From a checkpoint of a small contrastive audio-text model.
Model: 11.6M parameters, mfcc input, encoder arch quartznet, encoder norm batchnorm, encoder depths [3, 3, 3], encoder widths [192, 192, 192], text encoder width 320, text encoder layers 8, text encoder norm layernorm, text encoder activation swiglu.
Rows from block 5 of the text encoder, named by matrix and row number. Rows with one number belong to one attention dimension. Each number is 50 + 10 x the weight over the matrix's rms, rounded and kept within 0 to 99. All counts start at 0.
# v: attention value (text_encoder.blocks.5.attn.v.weight, 320x320), inputs 0-159
# proj: attention output (text_encoder.blocks.5.attn.proj.weight, 320x320, transposed), outputs 0-159
v.232:58 50 46 56 46 46 50 45 49 42 50 51 62 41 44 46 48 49 52 46 48 48 50 56 50 51 51 45 51 45 53 44 52 49 40 53 55 53 55 52 51 51 54 53 50 62 56 51 50 46 54 56 54 46 55 58 41 45 42 51 54 53 62 51 38 55 52 49 47 44 50 56 54 49 41 52 57 47 52 51 50 38 43 51 42 56 53 52 54 52 51 41 50 50 55 57 52 41 47 47 49 60 50 58 49 48 48 52 45 55 53 66 51 52 58 52 49 54 48 41 43 62 40 59 50 51 46 52 42 42 40 46 46 46 57 52 59 60 50 59 56 57 47 49 53 56 55 63 45 57 47 50 45 48 42 53 66 39 56 55
proj.232:49 40 45 60 42 44 62 42 50 44 34 56 65 44 58 60 47 61 56 46 55 51 54 54 47 53 58 56 54 51 35 55 52 68 59 62 65 50 57 53 67 49 38 60 53 47 46 42 56 34 45 62 46 28 41 41 54 71 56 42 49 44 61 59 53 34 56 41 42 49 45 46 50 56 48 43 46 50 50 58 51 55 54 41 46 47 56 46 47 47 44 42 73 40 53 51 49 48 53 51 50 51 33 49 62 50 56 59 50 64 60 51 47 56 46 58 43 67 56 55 56 58 55 53 70 50 46 43 53 42 55 46 49 45 42 56 37 52 48 49 55 59 51 48 33 56 54 46 52 61 54 57 44 52 61 58 56 59 58 56
v.233:47 59 42 42 61 61 56 52 56 59 63 52 34 54 48 50 52 54 35 48 55 54 52 34 56 45 48 48 51 41 59 64 56 54 39 56 54 44 44 49 50 42 44 61 61 43 56 50 62 44 59 47 53 52 37 43 58 61 53 57 37 54 51 49 49 35 54 58 52 39 35 53 58 43 64 62 44 38 48 33 59 55 49 59 46 47 53 59 72 56 49 58 51 36 50 52 56 50 52 50 44 46 56 54 43 42 50 49 41 57 46 47 49 52 55 42 36 53 51 50 52 51 55 41 38 43 54 47 50 53 60 56 72 54 55 51 53 45 60 48 42 54 49 44 54 47 56 37 42 50 36 51 38 48 48 56 44 50 45 38
proj.233:44 58 39 50 29 31 46 51 45 50 44 64 51 56 52 36 70 52 59 40 49 42 47 41 41 55 56 68 58 51 41 57 48 42 50 47 81 45 52 52 48 43 58 51 51 54 34 46 56 41 37 50 56 41 64 49 51 60 45 35 36 49 73 64 50 68 44 68 43 49 37 39 48 49 63 44 53 50 62 51 55 50 54 49 50 44 36 46 54 48 40 52 57 43 45 32 48 57 50 48 51 49 57 54 53 47 47 58 53 60 63 55 45 45 41 49 49 50 47 62 47 54 45 57 78 61 40 48 45 54 50 41 48 42 48 52 31 51 47 72 45 51 49 44 35 37 52 50 33 40 52 64 37 52 44 64 63 45 56 49
v.234:60 67 28 52 40 55 69 49 63 48 49 47 52 60 40 57 38 31 48 50 70 39 44 52 46 44 57 55 66 46 56 54 65 45 64 43 44 69 45 63 47 45 40 39 51 34 57 34 54 49 48 37 51 40 27 52 63 57 45 47 74 49 52 48 68 55 48 46 55 45 39 49 71 60 56 60 62 41 59 46 68 46 40 53 43 44 26 47 56 52 53 66 66 37 53 53 56 43 41 43 35 45 58 63 49 39 47 29 62 68 33 43 42 63 56 36 54 50 53 62 29 63 51 32 61 71 53 42 53 30 49 48 50 32 42 33 56 34 61 42 51 47 28 58 54 43 69 59 43 37 38 46 49 50 52 35 79 55 61 44
proj.234:61 35 52 48 37 45 50 42 46 34 45 55 63 57 47 51 32 60 46 52 53 46 36 58 41 54 50 64 41 48 33 48 53 53 43 42 67 48 52 53 61 59 55 53 53 52 43 42 50 43 48 64 44 27 45 52 61 63 58 50 49 55 65 59 49 37 42 54 41 37 36 64 50 41 41 35 53 60 43 43 45 48 56 36 48 46 62 46 53 44 40 45 74 46 58 55 43 54 49 71 43 50 33 68 55 49 49 57 48 63 62 54 48 57 58 63 51 83 68 57 54 61 51 46 83 55 57 34 48 49 52 40 43 41 33 64 40 49 35 47 50 53 48 44 39 67 50 58 46 61 55 55 37 45 59 57 60 56 53 52
v.235:47 61 46 36 37 50 45 54 53 50 38 56 49 45 39 43 54 60 42 63 47 57 25 58 32 54 49 64 50 51 41 40 40 62 46 58 49 44 45 60 53 42 57 47 44 32 46 54 64 52 52 41 57 47 55 48 51 54 48 50 48 60 50 58 51 45 55 58 54 42 49 51 46 54 37 47 36 40 64 53 38 61 51 46 36 53 50 51 57 51 59 41 49 48 35 51 41 63 54 50 53 47 60 57 49 42 65 46 64 42 48 59 51 58 51 50 36 51 51 63 49 58 44 42 53 39 53 38 50 34 58 46 66 38 45 48 62 54 46 56 47 52 43 48 50 44 52 48 44 42 54 56 43 56 46 44 67 50 53 40
proj.235:60 44 50 54 46 45 52 56 52 58 37 42 56 49 52 41 52 45 51 39 46 38 43 59 46 51 49 60 56 46 28 58 46 54 37 46 85 49 52 53 55 59 53 62 47 52 34 38 52 40 48 50 61 34 45 58 63 51 44 45 40 45 68 53 55 32 57 68 40 63 38 66 52 49 47 42 40 42 52 50 54 40 50 46 50 66 44 36 46 61 40 51 51 52 67 48 65 43 49 50 50 44 53 52 52 51 53 59 50 42 71 47 33 58 55 50 63 67 49 52 54 63 41 44 67 57 49 43 48 50 52 47 41 58 23 58 42 49 40 72 34 54 48 43 41 55 59 51 41 58 66 55 34 58 44 62 56 48 50 63
v.236:55 43 64 54 58 53 47 40 58 42 43 53 49 45 60 61 50 41 59 41 49 45 59 46 50 48 60 48 44 59 45 45 49 57 49 49 54 57 50 37 45 47 54 50 46 58 37 50 56 55 45 57 49 56 60 54 42 53 35 47 56 53 50 48 35 44 64 50 50 62 46 49 38 60 52 37 42 58 50 59 54 47 41 51 53 50 53 44 38 60 51 46 43 51 41 63 51 41 45 43 52 47 59 47 59 47 58 59 52 51 54 56 53 40 59 58 53 50 39 43 54 45 40 50 37 45 44 44 51 47 45 51 47 62 53 48 44 44 38 63 70 53 56 45 47 57 43 47 42 51 53 42 47 61 57 54 63 63 69 32
proj.236:42 49 55 50 61 52 52 53 36 65 53 39 52 44 57 53 40 50 45 46 65 40 58 36 72 49 52 41 50 47 69 47 54 55 46 59 50 53 46 34 50 46 46 42 35 38 53 44 48 53 48 51 49 58 47 44 47 45 49 44 58 52 53 48 51 59 38 34 57 61 66 43 55 55 38 70 39 42 60 50 60 40 41 58 50 56 32 53 64 63 47 51 46 53 42 45 35 61 72 32 56 52 50 47 46 48 58 55 44 43 53 55 51 60 42 32 34 37 33 51 39 62 46 54 18 41 45 51 41 52 52 51 52 55 56 54 69 40 52 58 54 52 53 50 57 45 47 55 52 47 48 35 55 50 46 36 52 53 53 52
v.237:50 51 52 42 65 44 54 46 50 51 44 52 39 45 50 54 53 39 52 47 51 42 44 40 62 48 46 42 47 48 52 56 57 42 55 57 49 51 46 47 51 61 43 52 49 47 51 58 42 45 67 43 46 54 49 47 60 62 58 43 52 56 55 35 57 54 41 42 52 42 45 41 46 59 67 57 54 62 43 51 50 48 44 44 49 44 51 38 60 45 46 48 43 41 53 50 48 61 55 45 49 38 54 46 52 51 58 46 42 58 48 51 40 50 51 46 53 51 46 39 47 31 55 58 51 45 53 62 60 59 61 39 49 45 53 48 38 58 45 52 53 46 53 56 51 58 59 55 57 44 54 39 47 46 40 56 39 54 45 48
proj.237:39 56 46 57 59 69 54 39 52 34 56 31 47 49 38 65 45 52 43 69 53 61 46 61 38 57 52 41 46 45 53 54 34 43 48 42 36 55 48 49 55 56 58 43 65 51 51 64 47 68 56 54 51 51 52 52 48 44 51 60 50 50 36 52 44 55 48 48 50 43 60 56 58 39 54 51 55 57 42 57 42 48 55 41 64 46 53 62 47 45 65 44 37 61 53 58 45 54 30 79 56 50 47 51 34 50 45 46 53 41 32 50 68 52 59 66 53 51 63 40 49 34 59 60 43 41 42 48 53 53 41 47 41 44 65 55 47 39 40 23 52 52 48 49 66 58 39 44 39 65 41 45 62 50 60 37 50 41 40 60
v.238:40 48 47 47 60 45 54 51 52 61 56 51 51 59 41 47 59 50 53 46 48 49 49 41 51 52 62 50 43 67 42 48 54 58 42 53 49 47 51 43 45 50 48 53 57 43 47 48 46 57 43 55 45 43 42 53 55 50 50 43 43 50 50 60 54 46 51 47 50 57 47 48 58 59 44 44 51 38 54 48 50 53 45 50 60 38 48 42 49 56 42 57 68 51 41 58 57 43 51 50 49 37 50 53 57 48 52 51 39 52 52 53 57 54 48 43 39 43 44 52 46 40 50 38 47 49 45 44 46 54 44 57 57 51 49 46 35 43 61 55 56 51 43 50 50 47 41 41 56 58 42 54 50 63 52 49 40 54 51 42
proj.238:58 51 66 39 54 52 38 48 40 54 58 47 64 62 55 49 25 69 45 48 58 38 43 49 58 64 51 52 25 38 52 31 57 42 49 40 44 55 44 33 52 56 66 30 48 37 53 52 47 57 52 47 36 74 56 52 66 48 44 43 61 53 47 45 30 56 33 56 56 47 58 64 50 39 50 50 54 48 61 40 52 39 60 58 54 60 37 48 59 46 39 55 51 43 43 56 29 65 57 42 46 54 44 72 37 53 51 54 42 48 56 46 55 67 45 44 49 58 46 58 47 52 55 45 37 46 53 38 46 52 56 44 49 54 46 54 66 50 40 37 50 47 36 46 69 45 50 51 57 38 52 40 47 50 51 40 49 56 57 38
v.239:95 57 43 46 31 97 68 41 45 19 50 68 65 34 90 71 38 41 35 37 73 38 48 78 18 57 56 58 22 36 54 65 74 57 47 19 85 62 18 92 73 46 18 56 55 45 88 42 81 53 29 34 53 24 40 88 53 43 33 26 46 45 80 22 41 37 50 42 59 32 80 61 74 22 44 61 81 46 47 28 86 44 71 58 28 28 58 53 52 53 59 51 77 22 27 66 72 48 55 63 02 69 68 50 41 26 55 35 28 45 20 56 63 47 65 63 39 35 45 34 40 94 60 48 48 86 53 41 48 28 29 42 27 37 36 49 55 64 77 49 68 46 34 13 56 25 85 61 71 62 24 33 34 46 49 42 70 36 50 91
proj.239:46 48 50 64 48 39 46 39 53 32 41 67 58 47 49 54 59 57 49 61 54 58 51 55 41 57 56 63 47 60 35 47 56 50 52 46 59 58 50 65 54 47 32 52 63 48 52 57 51 40 48 61 43 21 54 36 46 68 40 47 50 61 58 65 51 47 57 34 50 29 37 33 40 45 49 42 50 52 47 44 46 65 50 39 47 38 67 58 50 40 51 49 65 31 49 43 50 54 45 68 52 56 38 60 62 50 43 57 48 68 47 46 58 41 53 63 44 67 60 52 51 55 53 56 75 53 51 45 53 45 56 48 54 25 45 60 31 54 57 49 53 53 51 53 33 52 53 50 47 55 50 54 41 47 54 60 54 58 57 47
v.240:53 36 54 49 50 63 56 46 53 62 49 56 52 55 46 50 44 38 49 44 58 50 48 47 44 49 52 58 62 52 41 55 56 66 49 33 56 53 56 57 52 52 49 52 46 48 68 34 62 52 44 51 52 55 54 61 51 38 43 46 52 44 62 49 47 45 49 49 47 48 63 48 55 43 48 43 57 54 47 53 56 39 55 70 55 52 47 55 49 45 57 52 46 47 53 45 57 52 50 38 32 55 58 46 48 55 40 41 48 49 39 55 50 44 48 48 55 53 55 56 53 49 51 46 41 55 50 44 49 48 35 35 48 55 32 50 53 51 62 50 48 41 51 49 53 44 52 33 49 46 41 50 50 44 44 46 63 48 41 44
proj.240:49 50 45 57 51 42 57 32 48 38 51 72 58 50 57 57 56 56 52 64 46 63 59 53 55 53 57 54 49 64 60 44 59 53 62 61 45 47 47 53 53 43 37 61 60 46 55 59 55 46 47 54 49 38 47 37 44 57 58 50 56 62 56 61 56 52 52 37 54 37 44 25 47 48 48 52 58 60 50 39 51 66 45 46 48 36 66 68 53 40 56 54 63 38 50 47 48 53 50 52 51 55 46 53 60 42 43 44 50 69 44 50 64 40 49 55 33 49 54 47 50 52 51 57 65 48 56 52 55 50 50 61 59 34 56 48 40 60 63 44 66 41 52 60 40 45 54 57 53 53 41 46 55 42 51 55 45 62 55 47
v.241:52 53 51 51 51 55 48 39 59 43 54 49 45 43 45 49 49 43 45 49 51 54 52 55 55 50 46 37 51 58 60 46 49 51 57 62 50 46 48 41 49 49 66 57 53 54 55 61 48 52 51 52 53 51 54 52 49 51 53 50 46 48 51 45 58 49 58 40 54 51 52 54 45 53 37 55 49 55 57 50 58 54 46 49 45 53 51 46 41 49 48 50 48 47 48 56 52 48 51 48 40 59 47 54 60 44 53 57 53 54 59 52 43 47 60 59 39 48 51 48 44 43 44 41 48 45 47 39 47 48 43 59 45 51 52 62 49 47 43 54 60 59 42 39 40 56 47 57 55 56 51 45 47 55 55 57 44 51 53 55
proj.241:41 46 51 54 60 65 49 62 44 44 54 34 54 49 51 52 37 62 39 59 60 45 52 52 45 60 55 44 54 46 47 55 47 46 45 39 38 62 53 46 60 60 35 33 45 36 43 48 46 58 53 53 39 52 50 44 50 46 41 42 67 48 46 52 42 51 52 36 55 42 59 59 52 48 47 67 47 50 52 55 46 46 48 48 50 57 52 48 44 39 52 50 48 40 57 53 40 70 44 60 64 53 44 45 45 44 48 61 46 42 48 40 56 67 51 51 48 64 45 44 61 60 54 49 28 39 48 56 40 40 42 40 37 52 43 72 52 42 38 35 49 54 45 49 54 51 53 45 50 52 54 40 58 49 64 40 43 47 52 46
v.242:55 51 59 53 45 52 46 43 48 59 58 47 47 53 51 48 53 50 42 49 37 38 44 45 53 43 51 53 43 55 56 52 53 52 49 55 47 39 43 48 43 50 48 62 64 47 68 68 57 65 37 50 67 46 53 65 56 47 60 53 42 44 60 47 52 58 44 47 55 48 39 54 52 36 37 52 53 44 29 56 55 44 54 47 50 57 52 57 50 46 42 42 58 65 71 48 38 59 45 56 48 48 57 54 53 59 54 51 30 38 54 52 51 33 47 48 52 59 43 46 39 32 46 49 32 50 44 59 54 58 44 29 40 46 50 37 33 57 65 55 43 55 51 44 61 50 57 48 59 44 52 44 47 54 47 46 36 35 44 56
proj.242:46 53 47 65 50 42 67 42 52 46 50 66 51 40 58 55 67 58 56 60 53 62 60 48 49 54 66 51 62 58 57 50 57 54 60 59 45 55 53 53 55 48 30 56 60 53 56 55 56 42 47 50 46 52 47 32 39 65 56 45 51 50 54 62 51 53 65 36 59 42 47 21 43 55 48 54 51 55 49 59 56 64 52 46 47 46 59 55 49 41 56 47 62 37 42 51 47 48 51 50 51 49 48 41 53 44 50 49 53 72 43 51 57 35 39 41 38 40 43 41 54 47 58 62 57 50 39 55 54 44 45 59 63 39 61 48 38 55 65 39 67 49 54 64 45 47 51 49 53 49 33 57 55 50 48 46 50 56 48 43
v.243:51 53 63 49 55 65 31 36 40 59 54 55 46 70 38 39 42 33 61 50 45 53 39 44 59 53 73 30 69 51 39 52 44 63 70 35 52 44 32 60 43 34 81 46 79 61 80 56 73 60 47 45 53 57 61 28 27 38 38 48 59 46 53 69 48 52 68 68 54 60 50 47 48 47 50 63 53 68 37 38 50 49 93 45 75 67 49 63 38 32 44 45 34 49 62 36 35 42 57 21 39 78 52 59 47 49 32 54 62 61 51 37 57 25 49 58 74 65 62 33 61 45 46 57 62 49 56 47 50 26 46 48 35 58 24 47 72 37 64 44 33 51 63 32 75 25 54 37 38 49 45 54 65 49 45 63 72 41 74 37
proj.243:56 50 47 48 40 36 56 59 49 57 55 69 49 51 60 43 59 45 62 42 50 48 62 38 62 45 48 54 51 62 75 46 66 53 61 63 47 39 65 40 49 36 49 60 33 41 53 43 60 35 35 56 57 63 42 47 43 52 66 46 55 51 58 39 57 57 41 54 54 63 50 41 54 62 41 56 50 52 58 47 54 53 46 54 44 42 50 56 56 50 49 52 66 51 46 48 49 43 73 19 43 47 54 42 62 43 53 47 44 60 59 51 42 50 42 31 35 32 29 47 51 59 49 51 50 48 53 54 50 57 42 51 65 59 58 37 55 54 60 66 55 37 55 55 42 36 58 56 60 43 45 47 52 41 45 52 48 54 52 41
v.244:44 35 67 57 60 51 72 52 56 54 63 44 55 50 64 56 45 48 62 58 70 46 73 59 45 27 53 53 52 52 33 49 51 54 66 33 51 51 59 70 62 58 48 48 48 44 42 26 40 44 48 51 40 61 50 51 47 38 51 45 67 48 45 57 59 44 39 45 39 46 76 47 57 51 52 53 69 52 58 50 65 34 55 69 76 44 24 53 32 28 54 60 56 46 48 46 60 46 46 52 42 38 42 43 47 60 43 40 65 47 37 31 38 54 39 64 66 33 54 63 66 59 70 51 55 70 59 46 47 47 54 44 52 62 48 47 43 40 45 38 50 41 48 57 37 43 43 49 56 39 39 65 61 51 58 46 46 52 48 56
proj.244:41 51 47 44 70 51 42 41 50 33 59 49 41 52 48 58 40 41 46 67 47 61 53 50 58 48 39 40 46 59 64 34 43 42 50 51 21 46 50 52 44 52 45 43 58 45 64 61 35 59 59 49 51 53 50 46 44 34 51 66 55 67 34 43 51 59 45 34 58 43 54 45 54 45 47 58 57 59 41 37 35 64 46 50 57 37 61 66 45 45 65 65 40 52 40 53 45 51 44 61 55 64 48 46 53 49 38 38 47 45 28 42 71 38 66 65 39 37 60 48 45 38 48 52 37 48 65 48 62 51 47 49 45 44 74 49 64 56 56 41 60 38 57 57 57 49 44 55 68 51 47 35 61 28 55 43 37 56 38 45
v.245:40 53 50 46 40 55 51 47 53 60 52 53 52 48 46 55 51 51 48 54 53 46 50 40 47 54 42 49 58 44 50 46 52 51 56 47 51 43 41 59 53 54 46 48 52 48 52 48 50 61 56 45 52 56 52 47 44 45 58 46 62 49 53 51 59 49 54 53 45 52 54 50 47 52 44 58 53 53 55 51 52 53 61 51 49 57 41 54 46 49 52 55 46 45 56 52 44 51 48 49 45 52 54 52 43 54 50 45 54 51 59 43 47 50 39 47 57 58 54 41 54 45 55 49 45 60 58 50 42 48 46 42 49 48 45 56 53 40 59 50 44 49 51 57 47 44 48 42 49 50 55 53 58 42 55 41 60 49 53 44
proj.245:74 47 44 46 36 47 41 58 52 49 63 58 51 60 58 35 56 45 61 46 38 47 56 48 48 51 45 64 52 58 48 40 60 48 49 46 60 41 62 54 35 63 60 56 38 46 49 43 44 36 41 41 53 42 56 56 44 52 66 53 45 45 69 40 45 38 39 82 51 52 36 52 51 36 49 42 60 60 54 33 49 45 49 49 49 49 61 46 47 61 52 55 67 54 59 51 54 52 56 28 48 44 58 54 51 42 39 39 54 57 66 52 39 46 54 47 49 43 48 57 52 55 42 44 66 63 53 40 53 55 56 45 44 54 48 52 41 55 57 65 45 37 46 40 41 41 56 68 45 44 52 56 41 34 46 61 49 34 43 43
v.246:51 62 64 32 50 48 36 53 57 60 58 48 41 43 25 46 55 51 49 64 47 54 28 44 50 67 57 55 57 54 41 39 49 51 57 57 46 39 42 37 34 31 61 54 56 52 54 57 54 64 45 51 55 56 53 37 46 50 58 60 53 48 43 53 58 54 53 69 60 59 42 51 56 63 28 57 43 51 56 47 39 69 73 34 58 55 59 62 35 43 50 41 41 61 65 42 32 49 48 43 53 55 42 63 57 53 44 50 64 52 58 44 58 44 51 45 61 63 54 57 46 49 52 51 58 38 49 37 40 35 50 54 38 50 47 53 65 43 48 59 40 54 50 49 57 45 54 49 46 37 56 51 49 56 53 44 44 54 58 50
proj.246:65 49 46 44 38 47 54 68 48 71 56 48 41 50 53 33 73 42 62 34 42 43 56 45 57 46 51 51 54 52 62 54 58 54 49 49 62 40 61 45 43 47 62 52 36 54 40 42 59 48 37 43 54 70 45 52 50 42 62 47 41 41 56 36 49 53 50 73 44 70 47 58 56 46 50 46 42 43 58 51 60 47 51 62 45 55 42 39 55 64 46 58 52 57 52 53 57 37 61 19 44 43 58 40 45 52 53 46 51 36 62 51 31 52 35 23 52 36 24 54 55 56 48 47 48 56 47 54 49 53 47 48 50 71 48 39 55 50 56 67 43 42 49 45 51 39 54 55 50 42 53 57 44 47 40 58 47 43 53 40
v.247:37 55 60 46 48 50 47 52 45 54 49 48 56 43 59 56 52 46 54 55 48 49 60 50 40 50 39 46 54 53 61 53 53 56 48 48 40 55 51 69 49 56 52 49 56 47 46 36 56 47 50 48 53 45 57 52 50 43 54 58 51 47 42 50 51 47 56 53 42 56 58 51 53 44 38 50 57 42 54 38 50 43 57 52 52 55 40 50 44 49 48 57 51 41 54 48 47 51 49 42 54 38 43 52 45 56 34 42 54 56 59 46 49 54 45 50 53 46 50 47 53 61 51 53 54 58 53 51 56 48 44 42 52 57 49 40 46 45 47 55 36 52 53 52 43 50 51 64 46 62 52 52 53 40 48 45 49 56 42 49
proj.247:55 56 39 49 49 54 46 45 59 40 73 62 34 53 51 42 59 36 55 60 39 63 53 59 47 48 34 51 46 63 67 38 46 51 61 41 31 41 54 60 33 53 46 50 55 55 71 65 48 48 48 29 53 55 56 50 44 44 48 69 52 54 43 39 58 51 43 54 50 37 49 43 43 44 57 48 54 48 37 43 47 55 41 45 57 28 69 65 47 44 63 57 46 55 43 59 54 39 52 52 51 56 59 47 45 47 43 30 48 52 36 48 70 38 57 49 60 35 49 46 49 31 52 46 48 55 61 48 65 56 47 53 61 40 63 43 55 61 51 54 56 44 55 57 53 49 49 53 46 47 54 47 55 43 44 64 38 34 37 46
v.248:68 55 44 51 41 56 39 54 50 66 61 54 49 50 47 46 46 49 51 58 49 44 53 48 47 49 62 54 60 45 46 65 50 49 62 42 50 50 53 44 53 39 43 63 46 49 48 45 45 44 44 41 47 44 41 47 42 50 48 57 48 55 45 56 55 53 39 49 52 40 43 43 52 48 52 49 52 60 50 50 43 52 54 48 45 50 56 62 56 41 51 45 45 51 38 44 53 49 53 42 52 45 48 53 40 58 60 54 53 38 43 51 62 56 53 47 43 54 51 67 43 55 53 38 55 45 43 32 56 47 54 35 53 45 43 43 52 55 72 40 45 42 45 52 47 48 52 56 50 53 44 65 52 44 45 52 50 39 56 60
proj.248:47 55 59 52 45 25 48 47 63 52 46 71 47 55 57 59 79 53 52 51 34 53 57 46 47 44 57 59 59 54 44 52 54 50 48 68 50 53 52 56 60 32 56 52 58 60 46 52 52 51 42 57 48 51 46 55 48 53 50 50 29 47 44 52 46 51 68 54 42 56 41 40 48 45 48 39 65 62 56 46 56 80 57 49 42 51 58 55 43 54 47 56 56 48 42 52 64 51 26 50 47 45 53 46 66 55 43 53 55 71 52 38 34 50 37 48 62 35 33 57 63 43 40 52 83 53 48 59 57 42 55 54 42 43 49 40 45 63 65 60 54 27 44 51 59 45 65 45 63 43 47 52 32 52 37 54 67 64 53 41
v.249:50 50 47 45 50 48 52 49 52 44 46 40 60 55 45 48 48 52 57 56 58 61 57 53 45 47 50 45 51 38 61 47 53 55 43 45 49 52 57 58 47 51 53 48 57 51 51 39 50 49 51 45 50 59 48 43 46 54 48 56 57 54 50 56 52 49 52 47 42 56 57 43 54 58 51 39 53 55 55 48 56 43 52 64 52 65 40 60 43 55 54 54 44 58 61 47 63 43 49 52 45 51 52 50 42 48 43 52 56 51 51 38 40 46 42 59 56 45 52 45 51 53 46 52 39 54 51 53 53 55 48 42 42 58 49 55 41 46 36 48 45 50 53 48 47 58 41 55 55 49 49 44 49 52 57 58 62 52 45 47
proj.249:58 51 53 35 55 59 49 52 51 48 77 57 47 52 48 40 46 39 38 52 50 49 55 42 59 43 40 44 38 53 56 35 54 43 58 55 28 43 50 43 40 57 48 40 47 51 58 52 50 54 54 43 42 64 50 66 48 37 61 59 53 41 45 42 44 63 35 49 62 45 54 42 52 38 46 63 60 56 48 35 41 53 45 61 56 38 54 52 55 49 56 58 53 56 43 59 39 53 54 35 62 49 48 58 55 47 47 38 50 50 52 53 58 51 39 46 40 37 46 51 45 39 47 48 35 51 63 55 55 54 55 55 54 45 69 44 66 52 65 59 58 45 37 43 49 50 49 61 49 44 47 28 49 37 47 35 43 40 42 37
v.250:43 40 52 35 44 44 55 54 50 52 52 45 57 46 57 57 51 49 43 61 49 46 54 52 59 55 51 55 38 60 48 47 53 47 51 38 43 50 54 49 42 47 44 51 52 41 49 38 43 55 42 50 53 49 51 51 55 54 58 49 45 47 56 50 51 47 55 44 43 59 62 50 54 54 48 51 53 52 44 51 56 50 59 60 69 46 50 44 51 49 40 53 60 49 48 57 43 45 49 60 55 47 41 52 55 49 43 44 41 55 53 53 44 51 55 59 50 39 42 43 49 49 57 63 48 47 54 37 34 50 44 50 38 46 56 52 42 60 47 63 48 47 58 47 40 55 55 47 63 46 49 52 56 52 52 44 43 55 51 46
proj.250:52 70 54 44 63 57 40 53 50 55 67 59 47 51 50 40 47 53 41 56 52 56 55 52 53 53 58 55 46 55 63 34 61 50 48 40 35 57 40 46 23 51 43 35 43 43 53 65 44 63 48 48 57 68 60 52 51 48 53 58 55 60 37 43 41 63 35 48 71 44 53 45 51 49 49 61 53 64 52 33 43 62 49 58 51 49 54 66 58 45 59 55 39 42 43 44 31 67 59 37 46 52 57 62 40 50 39 49 54 50 36 43 69 42 44 33 49 46 52 53 41 47 54 51 35 57 57 60 48 50 46 49 62 59 57 47 61 47 61 39 55 50 37 57 57 31 50 58 57 45 41 33 64 45 33 43 35 51 53 38
v.251:50 40 45 41 51 47 38 46 52 54 39 49 52 46 38 48 47 43 44 60 51 47 39 35 53 57 49 33 55 47 34 42 50 68 45 54 43 50 61 35 36 49 59 52 58 51 64 55 52 64 56 46 46 55 65 42 49 46 46 51 52 48 44 50 53 52 60 49 52 49 42 41 56 47 47 53 37 57 52 53 51 55 48 45 48 50 57 57 42 50 54 42 41 62 59 40 44 49 46 51 51 55 40 49 61 58 55 55 64 48 52 44 59 46 54 39 43 61 60 54 38 45 40 36 58 47 48 43 43 50 36 49 53 48 45 67 52 54 59 47 51 49 43 41 52 52 48 39 46 58 54 49 47 47 53 49 58 52 45 38
proj.251:66 46 50 43 45 57 54 59 45 71 49 51 53 61 44 49 39 64 52 30 52 35 55 45 62 52 55 49 53 39 55 47 59 49 54 58 56 47 61 38 54 43 55 52 37 48 42 38 57 51 47 45 49 66 42 56 48 45 56 40 53 36 53 47 41 46 44 63 48 66 60 59 54 51 49 47 56 52 59 53 67 47 57 63 42 57 40 39 57 61 34 52 57 51 53 53 50 56 58 20 47 42 56 50 47 47 61 52 57 42 68 50 30 63 37 39 51 47 48 51 57 56 50 38 42 42 49 53 42 50 52 58 52 73 40 46 47 51 51 37 52 46 45 38 58 50 58 53 59 39 51 45 54 51 52 42 51 54 62 52
v.252:52 50 49 47 48 44 44 51 53 39 54 52 50 43 44 49 48 56 54 51 51 43 50 49 51 42 49 53 45 53 40 58 51 43 57 52 50 47 46 50 52 41 51 58 50 48 49 52 46 52 54 54 50 46 45 46 55 56 45 50 47 51 48 47 56 64 41 50 55 52 48 50 51 56 47 56 51 53 37 54 43 50 43 49 59 58 45 48 51 60 53 55 55 49 49 53 51 50 47 41 51 46 45 48 55 43 59 57 54 55 44 50 51 50 56 49 54 53 51 31 51 53 53 57 56 47 59 43 45 62 43 45 55 50 54 55 48 48 48 50 55 43 43 63 46 47 53 47 51 52 54 46 45 51 56 51 42 46 63 47
proj.252:46 56 40 68 58 54 49 51 58 47 48 49 48 47 37 44 47 54 39 53 50 54 62 48 50 60 55 49 50 59 66 57 47 53 60 53 32 57 62 44 50 56 58 39 41 54 55 53 48 52 44 47 52 54 65 34 47 60 56 52 58 47 41 38 46 50 41 44 53 40 55 43 47 57 44 60 53 49 44 56 54 53 59 57 52 45 62 64 57 37 67 45 53 52 45 48 36 54 73 52 42 54 59 45 43 49 46 48 44 51 37 52 66 49 58 41 45 39 57 47 45 45 58 54 42 46 42 56 53 44 49 49 58 57 53 58 40 40 48 31 58 49 47 58 66 51 43 48 48 61 43 37 71 49 62 43 51 55 47 41
v.253:66 35 56 41 53 71 30 47 25 59 61 43 40 70 38 42 32 29 50 62 48 39 47 41 52 60 60 46 68 43 49 56 50 58 57 45 64 51 38 60 52 31 57 77 64 73 80 55 54 62 35 64 46 56 58 36 37 35 48 63 49 40 48 61 43 65 54 49 58 63 56 39 60 39 65 60 59 78 19 44 41 45 69 53 64 76 50 75 60 43 56 39 38 68 68 48 42 53 65 38 53 68 32 49 55 51 45 55 43 56 48 48 46 32 57 48 70 64 56 41 57 52 49 66 48 44 42 41 39 58 29 32 43 66 30 50 45 51 65 46 35 32 43 53 63 33 59 39 53 50 27 54 60 44 41 58 48 34 61 51
proj.253:54 56 50 61 45 37 59 50 51 58 54 73 46 50 52 48 67 54 58 48 46 54 63 42 57 47 59 52 53 57 68 51 64 51 64 65 33 47 60 44 46 37 48 62 46 47 57 49 61 45 42 46 51 63 51 39 34 57 63 49 46 47 50 46 52 53 58 51 49 56 55 30 55 57 48 49 56 52 57 54 58 66 48 57 40 41 58 60 52 49 53 50 58 41 40 51 48 44 59 25 46 53 56 38 60 42 48 45 53 63 44 54 47 40 35 35 43 24 39 42 56 47 49 55 52 46 44 60 58 45 53 60 68 50 54 41 40 54 68 37 65 37 50 58 49 43 53 52 61 44 38 49 55 47 51 51 47 57 54 36